Weights of a small image denoising autoencoder: 6M parameters.
Rows from block 10 of the encoder, named by matrix and row number. Rows with one number belong to one channel. Each number is 128 + 24 x the weight over its row's rms, rounded and kept within 0 to 255. All counts start at 0. After the name is the row's rms in percent of the matrix's.
# convs0: first 3x3 conv (encoder.blocks.10.convs.0.weight, 144x144x3x3), inputs 96-103, a 3x3 kernel for each
# convs1: second 3x3 conv (encoder.blocks.10.convs.1.weight, 144x144x3x3, transposed), outputs 96-103, a 3x3 kernel for each
convs0.61 109 [148 102  97 176 128 128 136 152 155 137 107 172 145  98 139 120 136 107 120 126  95 106 119 112 122 130 116 141  71  78 178 114  47 155 183 108 151 176 147  71 162 148  79 145 104 124 160 162 117 137 158 108 122 110 157 137 105 139 139 127 127 121 122 136 137 148 164 133 122 102  96 140]
convs0.62 108 [137 126 141 121 120 142 149 121 152 121 126 136 126 122 150 149 139 169 111 108 116 135 122 122 136 144 140 108  92 121 118 117 122 147 133 163  85  99  68  76  41  80 181 248 186 153 159 145 133 123 125 146 169 153 187 189 169 140 137 116  84  78  79 130 127 129 118 128 107 143 134 133]
convs0.63 088 [104  90 178 120 154 163  78 114  88  91 137 134 113 121 155 208 115 118 105 136 131  91 148 128 145 152 153 126 128 103 104 116 112 167 127 168 159 141  97 204 148 112 101 212 104 108 170 137 111 113 140 125 146 154  89 130 157 109 113 149 165 149 116 131 151 135 143 106 150 158 157 131]
convs0.64 102 [ 85 130 141 141 113  86  93 105 156 132 109 132 156  45 139 181 123 144 109 118 130  90 232 134 118 114  92 142 145 119 159 218 154 152 154 127 159 137 110 119 116  95 117 131 103 126 155 135 137 133 155 133 144 120 137 126 113 134 184 147 114 126 101  99 119 104  92 173 105 112 122 131]
convs0.65 108 [156 145 110  92 115 118 143 151 153 109 133 136  87  82 134 155  94 116 101 139 138 140  99 149 172 140 125 127 166 197 109 126 230 104  80 141 117 105  71 133 164 105 140 125 122 126 116 116 137 131 104 126 114  91 118 122 170 137  90 129 159 123 110  97 135 115 145 116 127 128 108 135]
convs0.66 097 [141 125 117 153 160  88 129 171  94 127 123 130 114 154  93 108 143 131 111  93 140 139 229 163 112 144 142 150 169 152 139 117  87 149 136 113 114  92 131 141 154 120  74 140  67 111 122 130 120 109 119 158 162 123 115  59 117  55 140 111 121 127 127 103 108 140  97 153 104 142 133 139]
convs0.67 106 [130 108  84 152  61 120 134 118 149  96 121 152 172 115 123 167 116 136 105 127 145 127 144 154 130 125 125 169 151 121 146 154 107 116 115  92 127 126 139 152 138 131 174 165 149 123 118 172 119 126 170 118 152 132  82 130 162 167 132 156 142 139 135 110 178 146 148 110 158 150 101 139]
convs0.68 106 [130  86 118 124 119  87 108 135 127 144 138 137 113 114 117 143 143  87 108 122 147 103 121 150 122 132 160 128 127 144 110 103 119 135 103 138  89 111 150  89 106 199 112  95 138 145 140 151 149 115 172 115 135 140 137 103  87 154  99  86 152  96  93 121 124 123 122 121 142 131 121 130]
convs0.69 090 [104 117  92 118 141 126 116  98 173 107  93 112 123 176 148 148 105 137 130 129 130 158 102 125 133 106 129 145 137 115 136 115 138 178 113 114 132  91 101  42 186 188 103 174 110 133 154 172 131 195 155 131 116 122 124 129 131 166 101 140 116  92 111 145 126 108 152 161 100  91 141 131]
convs0.70 103 [138 136 116  85  85 136 129 112 139 130 171 141 102 138 135 123 109 131 128 135 118 139 146 167 111 148 106 103 122  91 181 220  83 124 192  81 109 125 165 135  86 130 100  91 118 124 111 137 126 173 136 118 128 115 127 126 108 144 118 113 165 137 146 126 145 148 172 122 158 126 167 138]
convs0.71 106 [109 146  78 113  97 110 134  80 115 176 119 164 102 100 133 145 177 156 133 138 144 111 117 112 127  98 124 136 143 138 144 191 136 162 137 113 130 147  99 117  96 128 113 104  76 115 158 122 132 143  91 134 136 143 135  78  78 143  95  72 188 155 116 125 122 156 124 135 132 139 140 160]
convs0.72 101 [118 128 113 148 191 125 143 130 104 129 143 153 109 159 110 158 108 116 122 102 123 138 128 127 130 132 130 139 122 111 140 106  96 141 135 142 151 123 117 127 144 109 140 110 148 131 139 123 155 124 111 173 125  85 105  96 139 125 156 134  91  90 182 117 120  96 121 128  88 124 170 132]
convs0.73 103 [ 96 105 118  80  72 114 104 134 128 142 125 121 129 163 129 134 173 126 136 146 136 135 119 125 119 123 123 121 118 107  88  83 125 118  92 110 151 116 129 163  86 128 111 151 101 111 122 136 127 162 147 126 131 103  93 113 130 147 150 108 118 138 149 126 125  94 139 145 105 152 144 133]
convs0.74 107 [116 131 106 110 124 108 129 171 106 124 148 108 114 163 124  75  98 101  93 129 104 121 152 115 107 110 109 145 101 122 126 137 120 109 130 153 158 141 170 144 137 156 146 167 163 139 134 110 134 132 100 127 117 134 133 141 138  98 117 163 126 139 162 112 159 109 137 154 124 122 112 137]
convs0.75 106 [127 146 149 136 112 115 125 119 121 126  79  91 115 122 117 122 176 129 126 123 106 113 132 136 106 161 143 143 153 114 153 142 119 132 136  97 177  79 117 128  67 130 156 125 145 134 156 149 118 123 141 150 126 121 149 122 120 143 108 106 114 142 119 119  95 107 129 107  92 119 148 139]
convs0.76 090 [143 158 170 115 106 127 134 143 116 107 103 190 133  88 121 110 136 149 116 120 129 110 133 132 145 111 153 142 146 126 113 157 133 114  97 101 137  90 109 141 144 131  96 133  98 160 133 121 126 149  91 129 111 127 104  95 118 119  95 117 151 130  90  69 100 159 121  73  81 113 148 146]
convs0.77 089 [144 106 100 115 194 103 137 146 133 136 116 106 108 127 112 165 166 143 111 129 117 143 136 156 145 142 144 122 122 122 111 103 139 135 122 121 105 133 119 171 137 157 114 127 134 159 127 136 143 125 107 126 109 156 105  91 151 136 152 131 137 127 134 119 147 142 103 141  79 126 155 132]
convs0.78 102 [121  96 134 125  83 148 119 109 147 113  91 151 141 159 150  59 147 112 137 117 130 123 123 105 130 133 140 128 150 106  93 164  99 111 165 105 126  66 153 118  37 154 115 110 232 154 116 126 128 130 110 136 115 111 147 107 115 131 121 110 143 104  89 145 128 123 101 139 154 116  94 109]
convs0.79 108 [ 87 120 135 143 169 128 177 174 127 148 149 128 126 131 100 129 127 122 136 125 145 138 128 131 112 126 140 133 102 158 117 104 181  96 155 112 145 162 155 143 157 118 152 153 158 131 152 128 147 116 129 129 137 123 145 149 154 128 159 138 151 146 119 140 126 128 123  97 127 107  95 112]
convs0.80 104 [103 106 111 115 182 125 149 110  85 106 167 102 115 199 119 102 196 105 133 133 137 163  67 157 147  96 120 136 162  98 142 121  90 127 174 122 125 115 143 108  47 157 107 122 115 115 136 130 117 116  97 121 151 120 111 109 120 110 131 135 101  95 138 135 154 121 106 138 151 111 108 165]
convs0.81 108 [110 122 112 129 108 115 132 134 142 154 139  91 148  98  88 141 132  83 141 149 121 106 104 106 128 127 145 144 143 137 135 139 111 124 109 164 134 103 112 204 135 105 149 156 136 133 132 132 125 141 129 124 117 109  69 109 189  39 127 255 118  96 199 120 134 119 115 120 136 114 115 141]
convs0.82 107 [111 109 149 125 124 192  90 107 130 102 104 155 133 110 188 105 120 159  89 116 110  96 126 116 101 108 126 129 129 175 104  61 162 100 113 166 113 110 136  84  99 114  84  97  74 154 117 126 145 134 119 157 120 124 122 104 161 125 113 131 145 140 121 147 141 123 132  87 117 130 103 122]
convs0.83 105 [125 136 124 130 101 141 124  88 117 146  91 146 107 118 115 116 162 118 119 126 120 121 104 113 154 140 142 112 140 130 117 178 134 146 211 159 113 134 129 101 112 122 121  95 132 179 140 148 145 117 130 111 124 132 145 142 131 134 131 119 111 101 122 137 125 131 144 119 130 144 135 116]
convs0.84 099 [147 143 112 130 148 104 117 122 109 106 112 130 115 135 179 116 109 133 143 147 113 126 149 140 134 134 120 111 159 158 184 104  98 112  88 103 123 105 145 106 174 135  96 157  74 135 143 108 108  97 110 147 129 157 133 114 109 107  79 119 126 109 133 117 136 156 116 105 119 152 126 149]
convs0.85 104 [133 120 115  91 117 133 101  92 155 153 117 149 101 117 102 111 100 142 122 110 125 116 117 150 119 151 110  78 116 174 124  96 146  74  51 110 118 240 139 119  97 108 171 171  98 107 131 105 140  98 126 103 111 123  86  87 121  85 129 120 157 177 139 143  90 129 111 111 108 105 126  89]
convs0.86 106 [106  94  93 147 121  96 153 144 154 103  81  91 100 100 145 100 180  84 115 135 127 132 168 126 125 139 124 137 109  92 126 135 103 127 126 113 145 169 120  94 186  60 116 123 138 142 126 114 144 131 141 116 135 143 113 120  93 111 118 135 124 159 124 139 112 133 104  94 168 142 119 116]
convs0.87 087 [123  96 151  99 153 177 106 123 153 129 151 136 164  93 187 130 121 108 125 104 107 141 247 158 136 163 154 126 131 129 113 168 137 117 156 143 130 100 106 129  76 117 100  69 127 133 117 121 130 126 141 158 125 118 114 128 115 121 197 118 153  78 116 113 127 150 126 127 147 137 129 116]
convs0.88 098 [137 167 137 113  80 150 145 114 150  93 130 141 101 153 162 136 138 159 128 144 133 133 226 143 119  95 103 122 103 140  91 148 123 103 109  89 140 105 166  66 153 102 134 134 139 126 132  94 139 119 128 134 129 124 119  84 124 113 120  99 116 134 109 132  71 122 104 246 132 121 131 138]
convs0.89 108 [148 106 127 132 116 116 104 131 130 121 110 129 141  94  68 147 130  95 141 112 130 140 150 123 121 139 120 142 125 109 122 130 124 131 168 218 125 178 148 127 113 149 168 121 107 116 144 162 123 118 130 137 118 119 122 152 124 130 133 135 113 127 148 133 128 138 158 151 145 149 111 130]
convs0.90 096 [122 104 132  79 110 122  99 117 116 109  91 118 123 134 105 114 117 157 109 129 119 113 111 160 100 108 141 118 135 148 134 114 163  97 148 114 102  97  68  79 126  79 128 119  79 123 159 143 135 125 134 125 112 133 101  94  95 117 112  82 139 105  90 149 142 105 139 150 108  99 124 128]
convs0.91 096 [132 129 101 111  82 122 114  95 132 129 179 171 115 135 147 144  93  74 119 113 145 115  96 113 135  97 124 133 103 108 139 131 102 127 133 110  96  98  89  93 131 128  80 104 155 148 147 127 156 125 166  91 113 146 109 134 123  92 109 122  97  92 121 102 107 139 152 142 109 130 138 117]
convs0.92 104 [ 96  77 115 110 116 119 184 131 173  76 116 134  79  93 104 123 141 145 143 122 134 111 138 150 128 133 115 135 110 161 127 137 159 139 118 129 121 135 118  91  91 135 134 181 164 138 128 134 124 137 112 156 127 128 139 139 125 135 138 129 117 127 111 109 104  89 105 100 103 132 122 119]
convs0.93 098 [128 102 127 140  78 136 143 138 129 134  79 120  87  82 134 133 175 141 133 102 110 131 246 174 135 122 152 110 107 128 104  98 154 138  99 105  99 131 105  61 154 175 134  94  94 135 111 166 104 115 124 112 132 143  96 145  85 132 136 110 113 132 127 125 156 138  98 110 146 131 114 142]
convs0.94 092 [117  93 117 108  69 110 126  91 108  93 108 145  84  93 121  97 120  98 105  94 138 144 129 140 107 150 139 108 159 113 167 177 111 136 127 134 117 122 120 114 179 138 169 152 101 132 133 140 130 110 132 133 130 126 151 150 109 162 136 111 134 138 124 117 141 118 136 132 106 109 107 134]
convs0.95 088 [191 125 133 144  72 174 124 183 143 105 160 131  88 155 132 152 155 147 116 120  95 107  99 124 115 135 131 123 143 149 125 140 157 135  96 139  80  93 160 151 127 181 108 107 167 153 118 153 116 122 164 144 117 112 111 139 126 131 134 127 107 118 116 101 138  78 127 131 172 104  77 141]
convs0.96 105 [139 120 141 160 103 131  91 138 141 136 121 146 144 111  96 140 143 109 139 130 138 134 112 137 133 130 141 137  88 132 140  80 117 128 134 103 129 114 136 109 101 144 122 117 146 143 160 136 137 133 162 104 129 131  85 110 132  90 149  80  96 131 109 151 139 147  90 176 109 102 114 106]
convs0.97 096 [106 100 141  75  46 121 180 111 100  98 135 121 128 117  67 139 117 119 136 124 134 143 186 113 136 186 127 110 129 111 144 162 119 148 104 128  86 171 103  80 135  77 153  94 126 138 117 115 132 109 115 106 115 106 112  95 121  94  23 108 147  97 136 100 114 148 133 191 168 154 157 127]
convs0.98 113 [119  75  92 106  80 106 131 112 130 144 163 160 141 146 161 178 141 156 142 128 106 148 121  93 115 107 111 105 141 128 123 160 127 105 107 127 142 124 132 136 103 112 160 131 152 141 137 136 138 131 143 134 138 147 103 126 151  81 115 171  80 127 145 120 135 159 135 132 152 142 142 133]
convs0.99 107 [ 95 109 143 166 121 191 137  80 142 107 123  96 103 117 120 111  93 104 125 115 127 107 123 161 136 138 118 120 117 129  68 137 147  92 132 143 160 113 160  98  91 194 106 156 151  89 107 115  91 105 107 122  70 111 107 109 101 159  98  33 119  88 102 138 107 126 137 129 124 140 107 114]
convs0.100 105 [111 130 127 130 153 112 125 153 157  80  65 101  66 106 154 145  90  85 130 137 129 102 109 133 119 141 130 153 174 140 177 141 144 176 124 101 119 118  94 172  91  27  87  67  62 107  92 107  98 152 123 110 121 107 151 105 119 134 126  86 161 112  75 137 149 109 125 127 116 157 154 111]
convs0.101 088 [125 107 133 138 165  66 146 138 141  91 121 110 139  85 120 110 151  91 152 134 134 147 113 109 118 139 131 164 125 149 135 125 187 141 111 144 133 110 170 205 149 112 101 192 123 106 112 102 129 130 114 131 122 122  84 127 128  88 106  76  95 108  97 145 116  64 110 121 117 176 139 114]
convs0.102 104 [107 150 107 159 145 112 101  91 127  71 106 101 109 125  90  84  75 110 135 136 141 153 127 121 149 137 126 127 143 131  89 121 139 137 126 142 126 146  97 103 139 104 117 132 139  84 124 135 155  93 132 101 109 125  93 122 111 116 111  92 105 122 123 115 157 129 159 111 133 103 113 123]
convs0.103 094 [ 96 174  89 114 125 105 112 146 120 169 111 165 132 166  92 118 124 207 131 120 118 152 147 162 123 155 106 117 129 100 104 122 156 118 117 181 105 150 160 142 123 161 139  94 149 144 198 128 123 103  83 138 157 119 155 122  83 133 136 103 103 125  94 135  98 122  85 107 122  92 119 133]
convs0.104 104 [158 108 155 121 226 104 119 110 117 144 128 157 187 111 153 144  97 130 154 130 129 133 116 118 136 137 136 192  93 121 216  66 107 169 141 133 133  87 146 140 145 139 132 126  85 146 132 157 126 144 104 150 144 142  80 106 100 126 109 119 122 117 117 122 145 128 139 174 136 138  92 119]
convs0.105 108 [ 80  69  73  99  63  84 126 126 115  74 104 141 138 140 155 115 106 108 117 142 107 125 126 130 139 122 118 152  97 153 130 141 162 132 134 123 119  88  70 163 178 105  91 111 121 130 148 110 136  98 135 125 105 113  68 128  99  96  59 130 147 110 146 119 134 132 123 144 128 120 111 128]
convs0.106 112 [128 133 121  79 131 157 114 193 127 142 144  84 145 135 104 143 119 136 132 134 143 166 118 148 130 122 149  98 136 138  88  85 150 104 130 155 105 216 131 161 236 103 161 190 110 136 146 117 148 148 128 125 122 119  95 133 116  96 117 102 144 108 111 118 163 140 107 163  99 111 141 139]
convs0.107 097 [124 112 115 148 118 119 105  80  99 119  84 115 103 122  90 130 151 136 133 139 127  95 136 134 148 112 154  99 142 144 109 102 144 144 112 162 105 129 129 168 198 168 152  98 107 113 104 128 106  82 100 138  99 138 123 152 130  92 152 132  96 146 159 139 139 107 109  45 112 142 112 139]
convs1.61 120 [122 123 139 122 131 130 125 123 131 124 130 136  96 106 131 114  89  98 137 136 106 116 105  92 102 108  72 125 110 117 122 121  98 144  99 143 125 123 130 109 142 136 120 123 154 123 139 140 129 143 152 108 160 120 130 113 147 155  87 133 133  97  83 123 100 102 124 108 108 132 115 117]
convs1.62 195 [122 177 158  90 119 117 119 123 121  92  80 124 129 159 135 135 117 152 154 135 119 124 101 143 141 136 121 122  93 106 142 158 122 166 125 149 108  65 119 174 174 158 178 160 148 154 156 170 120 144 123 161 181 121 150 122 130 119 120 136 133 126 146 128 113 129 130 135 127 146 164 137]
convs1.63 052 [153 119 125 130 102  95 109 103 108 173 104 105 152 139 156 128 150 149 144 119 114 116 116 180  74 138 111  95 171 117 159 165 157 149 137 143  78  45 132 100 121 103 141  84 150 116 151 114 149  96 120 110  91 111 123 165 178 131 124 148 106  93 125 116 129  92 116 101 163 136 139 165]
convs1.64 085 [144 120 126 144 155 126 153 194 165 138 141 133 101  49 128 136 124 122 105 120 119 135 154 106 132 102 134 111  99 146 123  80 130 147 131 120 114 157 117 156 166 139 125 156 116 112 138 101 128 105  86 130 102 105 145 130 149 109  87  91 107 123 139  79  99 130 153 156 117 139 104 100]
convs1.65 131 [102 158 124 115 140 151 113  87  79 156 163 151 106 120 133 118 126  93 103 109  98 127 138 127 134  96 157 132 111 146 173 129 120 179 202 131 120  86 101 132 166  94 129 100 122 140 170 159 114 157 171  99  97 144 138 152 139 105 153 145 117  83 105  77 114 106  97 127  96 110 107  89]
convs1.66 073 [172  98  80 149  97  78 147 133  91 126  99 107 148 146 130 133 145 141 152 140 136 144 230 106 153 110 114 109 148 171  99 172 144  72 104 119 124 100 129 120 109  96 119 109 132 141 152 166 126 171 144 105 127 124 140  94 128 117 121 127 106 116 118 112  84 126 131 148  97 125 137 118]
convs1.67 114 [130 109 135 162 142 129 116 149  83 132 128 108 111 144  97 113 100 141 143 147 132 141 108 118 141 130 120 144 156 140 139 151  95 111  88 105 133 100 142 117 126 144 115  90 123 138 145 162 117 142 145 148 127  89 124 155 135 100 126 107  84 140 126 115 140 127 122 145 143 121 113 155]
convs1.68 175 [169 131 184 202 182 165 125 171 101 180 116 140 120 121 164  94 117 107 110 115 128 151 118  85 166 165 132  74 140 136  84 167 166  97 170 158 104 139 159  77 135 142 127  98 135 134 126 109 142 140 133 102 145 160  89 130  91 101 134  91 120 111  73 156 118 140  98 125 128 127 136 110]
convs1.69 064 [100 157 129 130 118 114 142 122 113 160 128 106 130 134 136 128 118 144 130 137 131 106 154  91 101 106 180 135 126 106 119 119 137 146 139 176 105 144 159  77 153 154 150 111 145 109 144 137 127 168 106 126 121 143 121 161 133 111 162 137 129 120 143 117 149 158 132 162 132  98 152 118]
convs1.70 086 [119  98 137 167  75 113 173 130 124 110 150 143  82  96 100 135 125 127 108 163 116 141 232 105 110 164 117 118  86 113 115 204 144 102 109 140 151 157 153 150 122 152 137 144 121 119 112 131 130 232 169 138 129 163 106 124 122 125 102 116 156 133  97 144 151 147 117 124 132 117  96 132]
convs1.71 116 [159 111 163  98 107 107 142 115 169 148  94 121 153 136 124 110  78 109 141 111 168 142 128 114 139 126  96 148 115 102 150 176 125  91  73  84 151 129 114 139 111 119 162 106 143 121 115 134  98 131 146 102 117 116  94 128 103 141 132  92 108 129  96 147 161 117 141 140 139 115 107 156]
convs1.72 080 [126 211 129 187 235 104 163 216 155 121 109 129 101 115 135 109 127  85 106 125 148  76 116 155  65 108 108 137 156 130 128 131 142 108 116 170 117 128 121 137 197 177 118 135 117 153 165 181 107 145 132 116  93  94 122 144 112 105 111  89 115 149 106 160 159 130 172 134 134 127  89 153]
convs1.73 145 [118 144 137 117 137 152 132 143 117 149 149 121  90 173 119 139 157 101  84 125 122  86 103 127 153 127 138 131 109  73  86 152 113 110 135 100 173 125 134 162 158 111 120 139 143 141 131 115 108 113  83 124 165 151 145 150 106 147  97 105 176 187 174  90 118 100  97 121 114 148 102 135]
convs1.74 124 [152 146 143 147 128 115 128 153 126 135 145 180 136 140 171  94 123 136 143 143 104 145 128 121 159  92 113  93  85 137 100 158 119 119 190 197  94 129 118 106  81 120 114  76 116 166 136 143 151  98 117 140 125 109 130 141 129 154 152 117 149 150  91 145 101 107 116 126  90 122 145 108]
convs1.75 126 [103 100  82 128 139  84 140 121 121 135 131 121 135 115  73 164 107 147 116  92  90 116 126 101 108 124 128 165 147 134 112 130 137 109 108 134 143 120 128 138 127 156 147 122 149 124 123 119 126 119  74 107 113 106 125 130 112 116 136 110 155 112 119 125 101  92 100 131 127 121  98 124]
convs1.76 069 [155 146 165 144 135 134 133 123  61 113 137 123  92 146 106 124 124 119 159 116 136 128 138 111  95  71 127 118 129 103 106 152 146  99  64 101 150 186 122 117  86  77 118 183 177 147 142 154 112 112 121  75  88  98 122 170 140 152 166 140  90 114 144 130 122 127 123 172 148 160 115 121]
convs1.77 059 [ 67 119 131 135 111 164 121 102  80 120 108  89 119 120 107 106 107 157 118 126 121 116 204 145 106 114 108 119 170 109 125 121 124 116 109 106  96 104  98 129 102 128 107 156 123 107  96  92  96 149 115 115 107 126 112 115 139 135 141 136 119 116  97 134  77 124 124  91  85 139  90 106]
convs1.78 141 [157 184 154 159 170 117 154 163 124 139 106 155 132 110 111 154 128  63 142 141 109 168 115  60 152 110 112 138 181 114 110 157 143 119 179  97  99 117 101 122 155 136 117 145 155 140 117 126 107 124 115 105 152 136  97 106 130 122 101 126 128 124 143 138 128 154 135 152 100  76 132 134]
convs1.79 127 [122  96 168 130 110 124 138 129  87 146 123 108 132 142 153 134 128 140 121 135 109 136  91 108 138 124 100  80 109 136 110 122 144 116 131 151 110 153 127 127 131  97 137 140  78  99 121 139 106 154 147 103 166 146 148 108 135 113 106 129 114 134 158 147 134 147 128 163 138  97 136 131]
convs1.80 105 [143 184 129 106 154 130 121 164 128 136 132 144 131 139 128 125 174 115 111 141 133 103 119 125 115 156 120 148  86 121 133 111 124 141 112 137 136  94 120  68  95 126  83 118 119 145 139 124 121 188 130  97 158 133 156 120 130 147 129 130 147 147 118 120 140 135 148 129 143 124  90 138]
convs1.81 126 [116 123 100  97 100  97 103 114  70 114 165  99 122 156 119 143 148 121 127 107 113  86 128 142 113 100 108 115 116 128 148 123 130 135 110 134  92  83  73 139 160  63 132 107 105 102 107 115 126 158 185 114 116 131 159 176 180 213 217 214 207 211 184  96 116 121 117 133  90 115 133 143]
convs1.82 144 [ 90  76 116  91 138 147 143 140  98 126 126 154  88 158 128  94 125  83 129 124 119 119  97 134 110  96 118 143 119 101 166  84  66 119 166  89 132 161 152 117 140 132 130  99 126 111 101 139  90 131 163 106 109 113 135 117 104 108 113 107 116 139 119 117 152 114 131 123 153 132 105 114]
convs1.83 092 [124 142  86  87 130 152  79 131 115 113 114  97  91  79  82 151  98  72 109 112  94 110 118 146 123 155 134 126  36  95 125 134 132 130 150 114 138 171 156 147 134 143 108 102 128 117  99  98 145 129 124 149 155 100 158 117 104 160 113  95 141 144 124  99  89  89 116 106 111 126 109 103]
convs1.84 076 [115 130 102 121 125 154 101 110  91 191 196 137  74 149 141 144 182 115 161  99 142  99 126 113 134 134  98 133 169 138 100 135 114 138 164 182 137  58 112  51  61 110 128 156 133 129 108 146 109 150 127 111 123 103 113 112 117 127 145 155 114 123 129 136 128  83 101 103  92 127 124 156]
convs1.85 104 [ 99 132 135 132 161 143 167 144 129 135 166 144 105  71 159 146  91 137 123  77 145 113 112 126 136 158 141 111 142 151  93 121 118 154 126 117 109 107 122 147 107 114 107  40 133 104 107 137 154 114 126  76  97 129  81 148 159 126 119 163 125 120 101 116 100  96 119 145 110  99 135 135]
convs1.86 134 [106  85 117 156 152 106 132 116 105 156 105 161 144 153 141 119 176 145 133 134 120  77 199 128 124 120 142 124 149 137 133 149 104  97 156 153 111 173 150 154 131 112 146 149 138 152 125 105 158 143 138 118 163 127  79  99 166 110 110 180 132 131 142 110 144 125 126 157 127  83 104 144]
convs1.87 054 [159 145 117 145 142 140 138 173 129 161  95 123 135  98 117 133 137 117 117 145 139 125 179 121 146 135 132 102  89 145 105  90 105 155 106 138 110 133  94 184 179  89  99 149 133 105 134 109 119 143 129  94 121 122 129 154 163 158 117 138 110 106 132 124 116 137 159 195 149 128 118 117]
convs1.88 072 [152 133 120 109  72 137 149 114 126 158 137 116  90 131 113 146 100 133 134 172 144 161 255 112 171 116 130  84 140 106  67 235 132 105 113 123 106  86 114 141 101 137 126 127 120 131 144 126 120 141 100 145 109 118 148 171 132 146 167 126 159 135 141 128 124 129 102 244 140 144 161 139]
convs1.89 116 [114 127 155 137 176 210 135 174 151 161 148 147 121 131 131 125 142 102  92  91 108 140 125 108 136 179 141 170 142 121 158 138  71 137 103 109  75 122 162 118 140 136 143 150 140 126 106 108 131 148 173 151 159 155 116 127 122 150 100 164 142 136 136 117 110 160 117 184 157 128 117 105]
convs1.90 069 [140 112 160 138 136 194 143 150 144 108 171 139 109 155 122 102 159 127 186 142 121 125 149 114 132 150 132 104 136 116 123 128 105 133 128 125 148 136 161 154 180 132 168 149 131 116 143 128  91 127 125 100 126 109  94 103 131 106 131 124 135 118 136 128 140 130 120 143 141 110 111 113]
convs1.91 094 [128 157 122 119 140 126 154 129 104 137 114 133 127 119 105  79 117 132 143 110 104 153 127  93 133 139 116 145 144 116 113 102 139 143 132 117 126 136 130 114 104 114 136 146 153 147 101 110 105 145 123 142 147 140 143 117 121 170 127 152 147 131 153 156 125 152 133 133 124 115 134 121]
convs1.92 092 [131 101 121 119 118 147 169 160 162 125 122 157 129 105 147 125 139 122 124 131 113  79  92 142 167 183 131 108 102 112 145 149 163  91 125 167 100 100 150 131 162 134 137  76  68 137 137 134 121  93  88 142 158 137 107 115  88 111 141 146 112 150 141 111 132 150 117 173 125 103 147  98]
convs1.93 077 [175 106 104 100  78 112 124  59 138 129 122 140 171  92 132 158 128 134 163 163 117 127 255 129 107 141 130 117 140 120  65 205 132  96 128 117 123 145 129 119 117 131 112 147 124 122  85 143  90 209 125 119 116 125 157 148 129  94 161 129 126 162 148  99 130 148 116  98 148 136 151 126]
convs1.94 071 [139 151 112 209 188 117 143 146 110 156 129 163 199 113 140 156 107 129 158 131 127 158 146 125 163  88 123  80 121 140  96 114  98  98  87 139 119 102 141 136  99 133 136 114 123 103 151 153 122 169 114 102 148 109 131 137 132 133 102 129 155 129 126 141 147 128 105 133 106 124 122  97]
convs1.95 044 [ 88 105 146 128 134 170 130 144 147  64  83 163 130 104  92 148 155 143  89 125 138 119 108 133 151 148 149 121  84 137 152 140  86 100 136 133 113 146 117 169 131 138 130 102 121 169 105 105 170 162 166 183 138 148 110 149 126 149 136 132 131 140 147 117 141 150 141 160 166 129 143 122]
convs1.96 166 [147 131 137 113 122 183 134 120 188 110 127  82 121 163 105 106 154 121 145 135 110 116 162 119 136 135 135 117  61  90 178 154  48 115 152  95 108 119 132 114 146 134  91 137 105 155 132 133 144 143 120 110 157 116  97 127  85 145 148 127 104 176 165 141 130 151 126  84 127 151 133 105]
convs1.97 073 [119  97  99 211  85 156 132 145 146 134 138 133 139  77  98 126  87 108 178 126 124 165 217 116 150 112 119 157 131 139 123 150  88 122 119 116 109 145 102 150 147 124 133 117 125  95 120 128 115 136 130 117 150 117 150 131 153 117 103 116 123 119 129 147 110  90 139 156 112 149 140 126]
convs1.98 187 [156 129 146 134 170 120 162 154 142 107 130 103 123 122  94 139  95 142 110 128 160 132 129 133 141 145 142 120 100  83  90  85 159  53  52  94 117  94 125 143 130 113 162 123  94 131 137 144 109 105 119 133  76 119  81 120 158 103 124 167  99 143 164 135 148 152 105 122 157 104 120 169]
convs1.99 131 [185 165 168 128 165 133 138 132 158 120 144 132 127 154 164 145 126 152 117 109 123 143 119 137 160 131 127 136  91 108 109 127 128 163 120 143 108 104 110  58 129 164  83 104 124 145 132 160 134 124 127 123 143 136 141 158 117  99 114  97 113 130 105 116 133 132 159 153  76 130 177 142]
convs1.100 109 [ 83  84 131  91 165 183  96 111 106 171 117 165 144 141 140 141 127 164 132 110 151  94 107 136 139 132 154 140 120  99 102 167 142 138 132 121 212 226 147 224 169 116 165 169 117 114 120 130 108 147 133 136 148 152 119 119 120 147 125  94 127 117  96 170 141 113 142 157 125 115 107 124]
convs1.101 051 [109 147 137 138 141 143 188 156 167 127 144  96 143 120 131 176 121 150 156 151 111 137 106 126 151 144 158 130 102 114 157 114  96 133 126 120 102 145 126 141 123 127 109 144 149 149 132 104 106 166 143 123 138 141 131 133 138  90 129  93 125 140 147 165 153 111 142 181 118 145 130 123]
convs1.102 174 [ 95 123 115  63  37 188 133 100 151 144 175 158 165 162 189 144 136 167 122 128 131 119 165 150 124 130 122 122  98 122  90 104  75 139 136 125 148 168 142 188 112 118 140 118 112 115 124 117 114 173 131 143 146 124 110 127 114 139 131  95 149 120 116 146 119 115 140 122 144 116 139 138]
convs1.103 041 [101 100 185 145 164 153 115 130 107  88 104 146  80  96 124 119 126 191  89 130 152 107  90 157 125 154 129 132 122 106 116 104 117 167  95 122 175 111 119 152 132 131 117  80 140 114 129  69 143 170  89 131 134 134 108 156 145 146 125 113 124 118 125 117 123 168 138 153 145 116 141 118]
convs1.104 094 [124 153 148 101 163 162 124 146 101 121 128 110 163 130 138 128 143  94 159 124 131 105 155 128 108 122 148 109 136 111 106 127  59  98 152 102 132 141  82 100 141  93 130  99 145 127 124 142 142 122 146 136 149 105 150 125 129 149 116 176 133 120 150 132 144 120 128 155  84 120 131 100]
convs1.105 110 [135 119 115 123 138 133 130 130 101 121 128 112 113 134 167  98 143 161 141 135 122 156 173 137 134 150 141 109 135 164 121 137 151  89  98  80 117  90 125 132 130 143 142 144 146 152 193 142  97 144 189 104 102 135 125 147  97 150 134 113 118 112 127 174 155 138 156 176 165 135 135 147]
convs1.106 108 [131 134 134 132 149 134 135 148 142 106 140 124 117 137  97 125 111 110 165 118 144 139 116 144 146 134 133 155 124 112 132  74  43 136  94  74 131 113 135 109 154 158 109 144 128 100  79 132  97  69 115 117 106 100  98 163 128 137 101 106 131  88 108 106 149 128 113 155 143 117 121 106]
convs1.107 079 [164  98 156  94 110 140 111 118 106 141  86 155 159 116 132 134 139 147 127 144 145  88 143  91 125 130 151  96  98 131 102  83 140 164 195 123 112 128 112 107  57 102 146 121 124 122 112 107 123 144 149 118  76 138 159 127 136 123  88 118 138 131 128 103 124 127 163  86 143 134 157 128]